config.toml
model = "encoder-decoder audio transcriber"
dataset = "short read English sentences (LibriTTS-R)"
train_examples = 26041
gain_aug_db = 10
time_shift_ms = 100
n_mels = 64
hop_length = 160
input = "mfcc"
spec_augment = false
win_length = 512
tokenizer = "char"
vocab_size = 32
encoder_arch = "crnn"
encoder_norm = "batchnorm"
encoder_activation = "gelu"
encoder_depths = [1, 1, 1]
encoder_kernel_size = 5
encoder_stem = "single"
encoder_widths = [96, 96, 96]
encoder_rnn_width = 256
encoder_rnn = "lstm"
encoder_bidirectional = true
encoder_rnn_residual = false
encoder_rnn_layers = 5
fusion = "cross_attention"
decoder_width = 128
decoder_layers = 6
decoder_norm = "layernorm"
decoder_norm_position = "pre"
decoder_activation = "quick_gelu"
decoder_mlp_ratio = 6
decoder_head_dim = 64
decoder_fused_qkv = true
decoder_bias = "all"
decoder_qk_norm = false
decoder_parallel_block = false
decoder_inner_norm = false
decoder_drop_path = 0.05
decoder_positions = "learned"
decoder_cross_attention_every = 1
decoder_tie_embeddings = true
residual_init = "zero_last"
optimizer = "soap"
beta2 = 0.95
lr = 0.0044
beta1 = 0.95
shampoo_beta = 0.95
eps = 1e-08
precondition_frequency = 20
max_precond_dim = 1024
one_sided = true
adamw_lr_other_params = 0.00079
steps = 3400
batch_size = 64
epochs = 8.4
lr_schedule = "cosine"
final_lr_fraction = 0.1
warmup_steps = 340
weight_decay = 0.1
adamw_weight_decay_other_params = 0
Rows from block 3 of the text decoder of a small encoder-decoder audio transcriber, named by matrix and row number. Rows with one number belong to one neuron. Each number is 128 + 32 x the weight over its row's rms, rounded and kept within 0 to 255. All counts start at 0. Numbers have three digits each.
After each neuron's rows are labels from the 100 texts, of 14976, where the neuron reaches its highest value: "tokens" is the input token at the peak. Only what is clearly more common there than usual is listed. The data: short read English sentences (LibriTTS-R). In brackets: how many of the 100.
# fc1: MLP up (decoder.blocks.3.mlp.fc1.weight, 768x128), inputs 64-127
# fc2: MLP down (decoder.blocks.3.mlp.fc2.weight, 128x768, transposed), outputs 64-127

fc1.5:132152127089098121102127088130152134042074065144075170173156124051134131094172148128123115179169145180088128097102160149112103080146134102063146143117143123155108169171144152075151077129141103
fc2.5:165140088124103127128157199127233081161146130180161069092062108128170082135110125155152138050111123147083136113185160126140101164137137142172155138179130088103152136137148159126136171145155069
tokens: "g" (64); "l" (24)

fc1.448:147165132120100166066064148104164134143158125112127159139150069110112150144153144151184109177164110157115077129190183147158099170124091141122138123084139105105076144130153087136193208128123137
fc2.448:148113137181122125181097146100123125135136135134159132214138151114164192112086156113078160139074124109174105106108110144090195126089068150083109127114138131083187112135115132119083059162186125
tokens: "v" (30); "f" (27); "r" (21)

fc1.254:158110134100183129106142109157185079137182086141155197093185087098132143067112136101149089132118143134140131163148158138119097101158086093134181129137082124120172166136110077141086082122130081
fc2.254:094175110156092115074134152106162145060170145147118134159149116110116150151126115097105101128142085144108133124095157141126110212125129064134145093071112092185145171106093135079105125101079143
tokens: "t" (55); "h" (20); "f" (9)

fc1.594:124104123072111108200107111123127168185126138101175169128135118158120092141112145084205154169117136157195019121118193148145129146062120151142111098081132199155098149133072087147089180123161080
fc2.594:067085120127112215097177098119111113110140122133102096059047155178103130165145102130117174125102080138118116128102089140108126148159131119111120059149134124108137154112162218044091127127120132
tokens: "i" (57); "r" (25); "m" (13)

fc1.582:097119050175088149115129098103106121166126152119189146149145135110156125144148096132106148176134127174066129161173093109146130129134155137114057109161068140142120114173052120154140121136124106
fc2.582:142182101114072082093122138143134140137158143121128103203109075156134096134101102161151089178133093158175070140115097116074093076154147134105130098134100118101094093107150152080123065173177150
tokens: "o" (49); "n" (40)

fc1.689:116065140119127138105103077080141123088178127127149080183107078099133116104070125127124158152158101124112111140138123110162158151022096128130149142175086120098147110123177103108085067122116067
fc2.689:134135130117074093121151124127112139122061103133063145112131132130122091154106072102179102133169156142147110096161147137131150175111130134090106120079191138102144170123175115102071155080177096
tokens: "c" (54); "i" (12)

fc1.490:137191138102131123143141104171159139170082081183145145076098071138167124123167101163139124182130180122163140125119128113092145120097144093174136074098159126095118098154096119086158117100149135
fc2.490:128125149117110127070113113161159123142139188113138124118100161129055135143144109141183156157129110143105142156140120208125107097107145102028048161156096173137124116143101152137132174114104125
tokens: "v" (21); "f" (21); "m" (21); "l" (13)

fc1.697:121113079131097146165120123174090150098145134080098130160123128206176123067123108042151115109157132094154136098195167141109119148116131153142150137125085100145136081123136087156167135148151135
fc2.697:178059105124128084140142148108143141155115177116140143112091127169097160161190100172121098112152125122148091146148107146096145130102115088115105142113142133141052088095088116150135117114087123
tokens: "a" (39); "n" (38); "'" (12)

fc1.718:125120182129133113141174091147067091127166127062136121117120100119169066127128091143150080097091108135188122173128166114132121149155157096101080092130173115108121105149115126099097154090108135
fc2.718:061146174085116124128134078164146148138114123165114128119166141192133106103164124172122183104097083088139115070108146070128153125169157072126125169126097116121144108108138132108135107141085130
tokens: "t" (62); "m" (27)

fc1.710:151066098104117200092073030066130081113099152119124103121107150143132128104168099141096132197134071091103132111193127127109076137136126126114149117096143185136117126132083071111131143100149092
fc2.710:137099124142174090111093123055119100089130180145166139148105144159117096074062201083116059171141125154114111136130136169098130115093123086081103055140127126135069096160143161069095106111076102
tokens: "h" (42); "e" (28); "y" (22)

fc1.95:143094119073111111137117079096146079130153155088132168084126145141183122143174106100120160115092144148177100154122155121151076140158118091106113063127172106134172168118073121086094166152141095
fc2.95:142101114114097129160104166070137111188142078118108137110108122105133143154131114146110131173100144109111147143106132179083185064149110152154106111048105110176132110139137088133122127104115107
tokens: "r" (41); "a" (40)

fc1.91:119090123109143184096121126100135126120132143131143083086084092185129112126118134182140088120093174130145117179098173095130079078139083104167150104062142149134103123202158147097059127083112116
fc2.91:095163090100112116153158102117112066148073198087129167174087123111105124149148123113151089084104084134200160121135117116137085179072138103196186131094149136084136110158146142117084101163172197
tokens: "h" (80); "s" (18)

fc1.515:121130136170105111142103094110168145142163090198160153107127114141191180107152161158103133092202148142134152161176116121142109149173154122121111172149109114071124084091040127149124140058101177
fc2.515:178133115098144145113196146202123089152189113137137110145105174150154166136132162067100125080154124099164120166117153106152101154158111150126141129138138163136153153138151118143128142143146163
tokens: "i" (49); "u" (29); "h" (16)

fc1.2:136110171148150114125163161090135149138091108135119184106131135086091090160130135100173050132147128181136108110149161176123097159104094107187178142077158132085083135126146103090196074131204147
fc2.2:126149096086137147133125056174127115104149153165204103159109132123187099134104175134084171056045140076105164103079095121143151101198175118130101131059152126153118095125097097116130108114143143
tokens: "g" (25); "n" (23); "a" (23); "o" (15)

fc1.270:101149099071103142186130073161136097120127119071079107142213129075144106135158105166106137161127171109126118145099092159100067127131095084084122140096114129105147185107177129100169155129142112
fc2.270:099109156136143074136165121115094161099102116146134147151109161123182121163077144074097069170174098105121083111135100131118189162153142104066154111187137167130141133089160121080128132125148049
tokens: "c" (100)

fc1.736:089123128157134141121115128186145134111094135083154101128115140104104164174191109078099159122158133165103081147165161144095173140124115140130124096154131127066185128000143135109130146139128122
fc2.736:160135108122093109114170126128123211108170124112162146152230114086146194099104084149147103111172117099123114148082086167126082072071092134153162171091163089202136130219123146115127176110118120
tokens: "s" (17); "n" (16); "x" (13); "g" (13)

fc1.384:096078015129132121088105092125132167155126111152111126116111167134118127093159105143118149154214077143120115113118089143101040151066147131163117139047174126092071147131113108168125102094172111
fc2.384:086089174116126135126088121102131144120082094090118104221118065136193071142095114121181143122126061161122138112096167127157173090134099169123054135173148173150153170117110131119089147166164083
tokens: "e" (26); "r" (24); "a" (18); "u" (16)

fc1.387:108118147129085092084093103150094077033105113156079138099079102093191146106157147113099128168132169138135101104148155079165107127185123170091115035125137145106147083103162122075167139137143129
fc2.387:110132118169081173086045133106154188193119125162092090158120160078101148127086113166108136144135189131132097098176130154117157068084166096153142098138097178199084114087082162134139091123126118
tokens: "l" (81); "d" (8)

fc1.156:172137110067120163121116176082040106135134111118194184127134147148161143071153151116133100169136109139166109152117123103169118176119126071107093136155164169121120138084171137127141138090132148
fc2.156:130139172103139147104098081108095139110073136121116092105169159158113090140145085126136142129142144163125120063162069090142066121124209160128114207118066199062104155105161114100173137130180156
tokens: "n" (61); "a" (17)

fc1.338:105219175141096034182096158113106136082110122145162117106195143073095098120164177112141119168075121122107166147107123127098095151104145077136083115184180176151109146126148110103097161140159118
fc2.338:140115107109168132070140083102115184109111191108094136079049183134167104160193145130113116062060122150130118103116121113101155118112169144095146116056141147100117089124192097136122109113161154
tokens: "m" (30); "l" (22); "d" (19); "n" (10)

fc1.373:140129148093102133102117161130096158124123188144177140185116140085112150170135139107067162125154159096209135107166159136115126108079125107130149089087106098101209133148146143131121147135155110
fc2.373:123107130112117116147134123149150194150123103117100153087181086085110169109093177089125119099120123134132167104144125159141180150140125147119130142159127162165146176118081145143058186177145145
tokens: "g" (55); "h" (42)

fc1.343:148179137120062162103090132101163126103154121149112143084179052111122123112076088141183150098174145099069147109118163153166150158075100139142193101152098114115121094105170148121210167123144118
fc2.343:103142150162171129148169187171093096128152119148116143199068183121093166120164110154116092111137122177173124110079104092136083133144158206111121151133056138119148125102146143163140130168105142
tokens: "m" (66); "k" (8)

fc1.734:122163159126102138140099106090089116102164169097157193127178174140131179150127123148164115169139122134138100112159113125160130154136095175181052134103118125140104113112126133129148174161093103
fc2.734:124116127054093135109068167115187159127127099159131157128073060094173089154128116129120141091110109053185097109148119136114120140189121140147096114143179114133117199125087147159133081162154111
tokens: "e" (76); "a" (16)

fc1.624:156100185131123168059123040154140168129112133160099092086123087171169134103154189134142122141184153136095114090144170169180120131117105149156137097128109127125139084122140156109091163132111113
fc2.624:146141106149195134090052137169115139181170134119096102124117158165165115148073073140107182106062172146144133113096082133100139135116095153143112111145141138167107171164104091115156097064130146
tokens: "r" (22); "l" (17); "m" (10); "f" (10)

fc1.666:147155061144075182114110156139133063113140157098142164155154123100116173116147191192107100110125125189097112115103174100144066129087118154082109088051123096133101145076074083162138157159135149
fc2.666:123126120129139146110122095119134179149211113142130131156175087195126121140162093073102168088213136078132179115118073159121112122134128135155098141109173095103134186135110143178090140155189107
tokens: "e" (33); "r" (20); "i" (18); "f" (11)

fc1.388:112141099171154136123114119111131112092153146196127158096159130090128105148187092125184171134124171154108098116090133132100126115095146079152150115110098152117138115126102159103145100141199116
fc2.388:150119169116200130096095121161098151121093134113143123117052157149172124162125126128115150135129127138085103157114084095152103084087096122153098120181114174082123158123089165145141157073155178
tokens: "d" (100)

fc1.729:077133089143075090105104188153103127133104169101082156095120057128106080113125132139092144101164062096143137153154152165108140147114083186065049148143098103124134087147143122139053120121115062
fc2.729:139138128158092089126194082113101113071134115102122105093112126121077161109175098188109089133129152164150114192116141111115085135147130189132112134148063161092127121170148101072124157125057163
tokens: "m" (25); "o" (24); "i" (16); "c" (11)

fc1.265:149099179134115093174184119115106085170144105097134149090115078113143124084131132105155113142137154159142137150192189112112193200127132095148161125155089128136196191105132101176090145084109049
fc2.265:066180165117113131096132109107165109121122105178151118109138141091130127162102130119089140115088099167173175047143122179116117175139040103075111148083117129195124142135100104166127126132158100
tokens: "c" (30); "t" (18); "f" (15); "p" (12)

fc1.65:166134089072100146174144194105179130056069122075122143108126118136113141174137111104145163170111136143145166129051115156108110114097074136043112103127158133112145082103185105122164130130154116
fc2.65:091160164168138130071162094197155100092159119157120137105109139137146122049162124168162105075228124120164113137165182144104129138151103124182150137186135107161133090139140088124073131191129138
tokens: "i" (44); "l" (20); "n" (15); "c" (9)

fc1.714:122129099119150070086123135187177137158109094181121109133174159143110103106116149165091117134165113133124189154157142065104126114063146116181121061087162164149106138112114122069161103113158084
fc2.714:159111122112142082197102153097151132089117103172160115183128156157169110123105134104137121178121129156146132177144128169161100134130156164111162138168160107143112115129136160098221110152176158
tokens: "a" (66); "'" (13); "o" (13)

fc1.153:095168095138108104131173135064175095139129101084097061085101158074194083154185117148129095126095138129147121064158147084114105147093106087116087104122128086114128176142146123118155110126100103
fc2.153:085093140181133086083134143086161112155121127145157138055046140116125096119194128136092141126096155092092158103134130123116155146128108080113120152130021155151142159092125116176142088115090098
tokens: "o" (60); "q" (40)

fc1.713:103134089090129098144116043173063127098130132136119134158136133140141112120191195158105117123151174164207156137125156072145131189105109113195156207167157126147164119100113135084120164130147110
fc2.713:193130148104067104137140149180153146160069110121115099146086094162103163140153161182143092189136180120105112148150096154066119093104154145115108109190121126130120108170134085107115113123137160
tokens: "c" (37); "a" (21); "m" (16)

fc1.405:112157041112167165173161082149136136133143148148133158157120095134086113160133125130132160107125168131119167123155169132121167126137177153126112122119126088156095155114132092181082184113182085
fc2.405:132071175123132088114115137119165128124147179063150085100132082179118122110101083105080118184162055106174076148135110141110095141108127159125160114141125153091130089126087125112138103090131156
tokens: "r" (51); "i" (11); "s" (10); "l" (8)

fc1.616:120177149107182081142156152095133170106075171168111131103169069118162122097139080114170121145113182123206146111106127133124144093142148114080128114110172092117121171140153088109098154113206102
fc2.616:108083151072085137117127126165175098171114100084137153096117157133117115112079161117155151126166126154107171038130164112099129131147161117144114155174053106112147109134096117117094098147118160
tokens: "m" (48); "l" (39)

fc1.75:063170121142118099117183180102106159119124173128112124132182149051096122158110137163106091137145081155122163100143209109175081152091066116150111113081143056119080160140127154134154138154131153
fc2.75:132102151119181110183177073130135168138149100172148173110146139220156139133153171115143130006132103123090128146151092111108140135117062104121161096124181175098072085141165100160144154094129127
tokens: "q" (32); "a" (31); "s" (19)

fc1.660:121110103126081219120184100103153101122126112105154084075064142135184055094108115117099133161131064143112137115106126162110124131079115140113083142100095099113097077199134108113108089166118159
fc2.660:152124118161132126112198146164087088107113117180135104132083129143178123201168113147148070140159116149136137040123112076181135200131126141093096176071099113071145144123178120097066141177144192
tokens: " " (80); "u" (14)

fc1.179:104130144117127130079151158116146052105158189113103115092183105115106101117157088195140090123141109154079103163130140141159106092126176174098137120125163107135148146099130110112154179145178119
fc2.179:134179187105135164126135115089122164182125130157121197107092106082071165113099170136119141144091150116090148142090113057158144124140133122096100135125186096060113123156088151120125103182054114
tokens: "q" (45); "e" (23); "p" (14)

fc1.297:152080074154122126122104151138122096157186129098129162113086126081104182125159106144162143095179109142168085200124143116092094158139118113143104148119154057111173115171167126135147133173123120
fc2.297:100143121156135069149139102085150178123112148126094168157135100116127073121115151161113112223164144108093142094173160126078114094094218167162120157088111150079071158092172078168121095142172157
tokens: "g" (37); "n" (14); "y" (13); "r" (13)

fc1.38:135137077100137112190109127143170096051115083150101169083113145148117113114173122152151155173086151181122148139154142064124119085099160133167058083160094107068155078115091115084127101133158089
fc2.38:124095110093104176112094133152137106154129105132139127097074117206092126119173114109113175110139049111101105133149159157117113126141117089115166121150064154122152154126138151156100114077145155
tokens: "l" (29); "e" (27); "t" (23); "r" (11)

fc1.760:152169101131097045099081087089146090168160069110116134087135142179133149129087155179106134141095092076108098101122120128144148156118138154160158159140163091098156107101087142072161151159155178
fc2.760:111082156186109140162157170145125121154116150098156079157129131049034106172149189140129149058140126165127117183153125142116123159180101139121129144134120123127106217089115156108109145124136071
tokens: "t" (41); "r" (21); "y" (18)

fc1.272:138135205211127170122062164113151163144157112090142089129124159104071096129115081113098094142119146091176083085135134102101084123139098108177092110141114173104089158087107127158116091138181108
fc2.272:122163094070129089101194058148129109087146104101143133102152103127138097131156197124176075109158115132129116129119165087133131133095183167104165130187158140185141116153176140107128129118108159
tokens: "s" (59); "o" (20)

fc1.230:129140165139096103151107099093123125115132139204074099082173221093171146068124123202130156160159157136068156115119136089103112080192151098090112111056133119157171135119099102101118172091109115
fc2.230:122105175130126066139139056132128069088175182111077119095044159155103134149152164081187160103183152122142114120119091105163149137128149124122117125153023116117165153146105102118114121193081145
tokens: "e" (98)

fc1.116:165137168127101120123118091102129090100168131122133173132091189104096119117104111122189101189155111078169107171134182087136191164143139119121132075162112072135060082115090110119165180175121146
fc2.116:173092107076094119131158155077120157157134165160052126185121107055145181135097108166162148105156068137095102155130111128185148089127142131167081136138112157128177128137143139120190110178181125
tokens: "s" (25); "r" (18); "a" (16); "i" (12)

fc1.740:059180093098158114119128122144128159104171136096174108105180148161121175119168167194147133143141143065148119095150140107180128096120109087097075139148138114140148156146145139168166142148167109
fc2.740:091122145123093152161110144158134159140109133115131173156139165113145143117109152105066106157163143132143101158099100133081058144181165171134148151187111125159125129119112139176116072122107103
tokens: "o" (59); "q" (20)

fc1.158:092076129158175100113142104123149100141086109114083144093140063125168126107142113195132092173121165117125109116158100155120087119086181155135163161147152125079119085130111085143164136066215151
fc2.158:113154085123118144188148154101147097166113160116090187110059151163079129105160151116110147117112124192116143113085182097124131113130114176089094098059144102126141160111051149172098131112070091
tokens: "o" (77); "c" (14)

fc1.597:100169156133126170118105159129124157150160104108122108197143133117156087064065120143155137104170187119135091106115100146149136099150090114173082125087133126124144160160083153146090179135143109
fc2.597:172162166078189089154152100086143131057080144092136161177133118083190093125112172173169168071158142136128171117134097083105177144148124119135168125150137110130121140111141175159210107112134113
tokens: "e" (98)

fc1.371:104118176128073128087091141055134100095116200126154199132093078094149129119095127142118124149085183101072121144146127118113134123122156125117095121213112148108097139100116112136059163134095075
fc2.371:132132144100090077098096132130092135097192096094099128093111165074069165128107132139159112176123141137183130059111114136171172114082177119095143087102100119149135101133135091169180105115092140
tokens: "d" (18); "f" (18); "u" (14); "m" (11)

fc1.560:128154119097094100168146136162168131136173130166145143109140180071144143111145124101097143136127148123096149118138165111150126146125139192137135141142065060084119118138137090124183149137135154
fc2.560:132070096104155161031151100140092112118142133109095093188117164143119093112087105140125033086216059123138138146140092109115174077139116091169125128175180150126148122092205184089123078116178141
tokens: "l" (52); "a" (46)

fc1.418:164199130118145123129127105062170151162146177098128153160129126167105173121204144141136085160137122178118132146164113112174151086063166199144094072111195069145128170145109076089078173163142115
fc2.418:116089128059097100129154198085119065180140148134122095110081107142084073110098122130077183127051161090070121063131160153137132137165153121135044096120123128095119155122133146129162088112125150
tokens: "r" (60); "d" (7)

fc1.10:163146120084115120122066080114156133102077141122192143113105045069124136120182104154124114057102139124159143160149133120128129113105115105148059109085114149173093122125068131139138113119111104
fc2.10:193088162126138083144184157075113135182136112151158155112109131198100153114112132089151113107151176182121161072080146084100131124110119077090134127161160100208076155128088120130124144166110088
tokens: "v" (42); "m" (33); "r" (9); "d" (7)

fc1.606:146152118112091106138131147099131137131147089118113181142146192170131141097151097132128108103099058132147145135077137112117134145104103155167156117121122081074153075154133092130096166177111128
fc2.606:117138149128126138090079106144128123131149125081178104132143148162149169144106142101144134123131099150073046079179110205141071147113108129126167117066203180135118148088126124157116120100084057
tokens: "n" (42); "t" (18); "i" (16); "w" (10)

fc1.570:182098128143131115084143077179171141114153146141150145158153133133138130116119154132216103092132085126133160193166113162130101107118037113122117102111064091083094097146147064201090126093156109
fc2.570:082121098128134109188163128139155089094121116124126138158183149140163123097122113102099146171162096136119171141115118133112119143098143105064144120093096090159167104105128118079127144137092134
tokens: "c" (31); "h" (23); "r" (20); "l" (10)

fc1.351:092182138102141141125161096169070165081089148184142114108093125106063078138158109073163110125164122096200097166158139145117085151194115122098104168169143116088116112109138114125112130128155112
fc2.351:130131146128135121087160159109126127083125183050077148149105066151109149129164098097146103141175134126128142083118118128133184141199162133151126158134138175185120144115137166166115111105096097
tokens: "i" (64); "u" (33)

fc1.274:038171120114163114114062098124187196145176116203146134152153097117113134104133083150074114135128143121137139109177112158159102095108147111153081144148089157147072142120091119129042145174088095
fc2.274:109169151109111066137148138144164122168159121098144119170112127124090178092148110078131143136165079141112159106066074140141122181104141097110108122093179077190173097212104204119116149063131107
tokens: "n" (48); "l" (31); "d" (8)

fc1.30:145150072112117151153167132115176137051189204135147189172152168104064178127105141143099103159166152095178136170116156171077092109111174135078159116133175086106102109098105109099165141139126132
fc2.30:195087172146155075083071122100109090133081141125061091151145137158136141139156124114094084114128130109099113106160130114156162122165133144146082094106071165176117087169138104153155137122087105
tokens: "r" (47); "w" (8); "d" (7)

fc1.1:140155068158068155149104149104182195061171157129126153141117139074184118092107105127074141142138141102068152166177142151142095090126134098077113088117150148147091178089137160156123100142093061
fc2.1:100125129155173120144114098122147102141140199162130108162149123216161150168110189173104143103070113159159115168130083075146098153140149125113137100134144127096127115153199185118124135112144090
tokens: "a" (93)

fc1.531:081124108127145145136102141135093156135152177082151119186238152126118162164148106091072126115135123186089086162131157112086159083112151122087134161086153118106110119129182100124146132133179091
fc2.531:153182175144071041119144143120123135162125130090147104079149124122160114133143182108166109118167069098110116117120078127145080117134076157130093076078064091180147124090151086150114158170060156
tokens: "n" (95)

fc1.208:112143140142123113133147117128182100143137099067112164053076130114126088146167100152128097130149144165179166225125086144146135166097107148154062115139115150083103176144091113174139160115118076
fc2.208:126134106140092107107151171083108132157152113078125085146131099109112137162152101149153111117084159120167117101158136137139051128061141107122135163111066120102164111148142162141179145127109099
tokens: "c" (34); "s" (23); "a" (12); "m" (11)

fc1.212:114159136131145190062062093143096153110076132108137073155073127118196093113240136156122136163128137131165095114170129118141129114115136108139103097114139106113137106111066145185081083091191129
fc2.212:149061149147150105159139132113120175148086112076052183089127145129147100141103115177084097120129132176114128160111090164154154158151160142096124087139140181160048173106166137106170171175100121
tokens: "t" (26); "h" (23); "p" (12); "b" (8)

fc1.684:149126115143086207156139147124081138137124112128138131118157210092133121139113089175084102119117149116089131109133167117148110094101069139108125144115160146107117134173130116081146135149125189
fc2.684:100065113105107129141163095163088115092169141135143128131136112154158137112164109119111154099141074103142092151153184152100122066095136145126122097155155091160156135130108128149135107092116138
tokens: "s" (72); "w" (14)

fc1.722:142148049111107103131141111119131103048100130177159077133131128124130200157109138124176121166156181111141142138114140126111124126173100081124139063089161075114151107147105099095135162111141088
fc2.722:187148100081083111174163118108161089194125096148081136109158118103095113139056149138091094076169110165126209154122142134142098162148157109108132115202105131127115192150056147140099147132115131
tokens: "t" (24); "u" (8)

fc1.349:142176105147159157138135076170108161143116124136188073172169078127151143082103154122194061125168103135127075109161176151118138099133123135102099100066222156108121141105113116156116146118106104
fc2.349:142146143167120115124073140169159131135112192067090154124100182126157093108146151117147130126080160204119128139125078154201084118074111122129132092102091117127130100102162101086124052178133144
tokens: "v" (34); "s" (16); "m" (12); "u" (12)

fc1.617:133108055119087149124113124129137153113150173120091131183144139163106090122157194159157148137154141095070121114127158123127150092095105096113109099113160124116155125168099169113151190114119111
fc2.617:161155107101165132038090146138151134169152130110130130116154100082125135113102154146129167084129099160122122153055082152150106092190133140159147101141126194115144133115152142135115119196193137
tokens: "l" (73); "<end>" (10)

fc1.77:098116099110164112085134136094182116112122103094111175088117107097133151148102051155116127158148087148077123083129180133123174181142190147190175146187134144125126139190101138182136141155122128
fc2.77:182112059153140137179126187120145091101173156140154110151146155088141179112140161131208132131146163119120118200107112152076141182135118109096090133073113119111115139142162126132176071095166152
tokens: "g" (46); "r" (12); "b" (10); "d" (9)

fc1.71:131149132142129148101138113094136170157122163118086115157180101114063200079167103148137100127087147163168168097127141155107091122138096089112116120193102096091138126165148104141145159136173133
fc2.71:107169124126114102128168114127194088123135093125159082186121147132188136126128137152123146162150107137111135130170101093120192129160112116110139159090129092176162132123101159118101132121144125
tokens: "l" (54); "t" (18)

fc1.62:138180048122128108088118088131143126136102054087165126078098116155136109208093141161089168175135179126110134097120151100092148171113139071146134128190195137188204096153121125115151138104150114
fc2.62:123136172116153135109143131105169169120076174139094134115143064143106186160183137141125150139148115154116112169093115133117080126151127144071190157056095106102094135176147167102149110140081073
tokens: "r" (48); "a" (16); "l" (10); "m" (10)

fc1.428:155137074156091094098114134082160172094084105097096101117152125154074130107142067129152075141139183111137119157178133103178137098122127028181105120106084096082112156146115091133157113116188159
fc2.428:100144108081095104124136124201138121140155137114161125164124131161099145038101165119072189153113122171143131086012104092139128144147154125106177115146167095103145135172095156133078183116152035
tokens: "e" (40); "d" (23); "l" (14)

fc1.432:105090085116060088148106090098106125197160101080114111144108125203094110150149169092176142153151144103090179165141194111106125110131118112130141114159133117148146131088107143141065090154153064
fc2.432:154110172081171152084101142135103141138130082138181106150069127133134134123150125170105128097072156103131134099152137113088100182149161124151055111159120123147125160228095111133119142083187154
tokens: "o" (32); "n" (12)

fc1.630:118131125154175158147133134168048106065095132124166108121080111177105163105185084117139117076134140129173156148152153149136076131143167132139152177164137127142167080128101099127169139095164136
fc2.630:135087091146152167172134122129162178131127110097151120105161104105110097116131126161124159172114091136160104109182107162114142076094056129119108142194145175112156147096141125154064078092125167
tokens: "s" (34); "n" (24); "b" (23); "u" (16)

fc1.189:103132136161107169146111154113091146133151167135122135095180091153160123148071094132120102141124138179166119175115152130112129159075133114085048136127125127100148139096088131117148192101136116
fc2.189:150161104168090153115099128155150155144116126078118115137040112077125133097167150138144146148170147100149120130124062065163131138102123101135165087159128189086169162165106136093172179106119127
tokens: "c" (79); "w" (7)

fc1.756:133100147121101094163070141122093065095093133107208137105109082150159150166162123121064131147151155156185193147140093055122090116146163081111072125125098128133079169121146097134110160107144170
fc2.756:075143171123124131118149067188127164110066140123136128142146147082082139117088097109096134087216162140158100124119118170125164132129114136133109109121208171052154122113081105081145146163124161
tokens: "h" (47); "l" (29); "c" (9)

fc1.755:188153159112149094156101089064139143181104085137113049083095119128145127180105059064166122153142119155124150173173168216133150212100122125175135141166118172119138097090097120106078148153109104
fc2.755:097140131066101097119170125131114048042181143130143143124124085136146133073176174142117082078191166093115104113092074131168058110165163183107089099133085100069157148143139136113137106148123150
tokens: " " (49); "s" (29)

fc1.463:088159121133163199103120119108130107156091162105152107139121129119086132072135143155187121162141149145152161120135149157139178114049126090127100103141144146119128159126171163150070185167118144
fc2.463:118149105139139099073084096105113130127110115167109141099133168140199116084140146150071192165134148101207093171105144159116160112160107147117117136114137128096140165099163118159169037089114121
tokens: "o" (43); "l" (12); "h" (12); "d" (11)

fc1.486:100165170132121109177150162111176066077104153098136150095143067091109117156158173130154076137195123174125131156134145055180048097140120154106147110105146154138128120137134104099185173193101119
fc2.486:101142155151165071082107146142168138148206073149120090131148152128148141128114115103104133177113133094148212153151126123087126137133059151122067117138126113145137127073081065107094088137085163
tokens: "g" (72); "o" (21)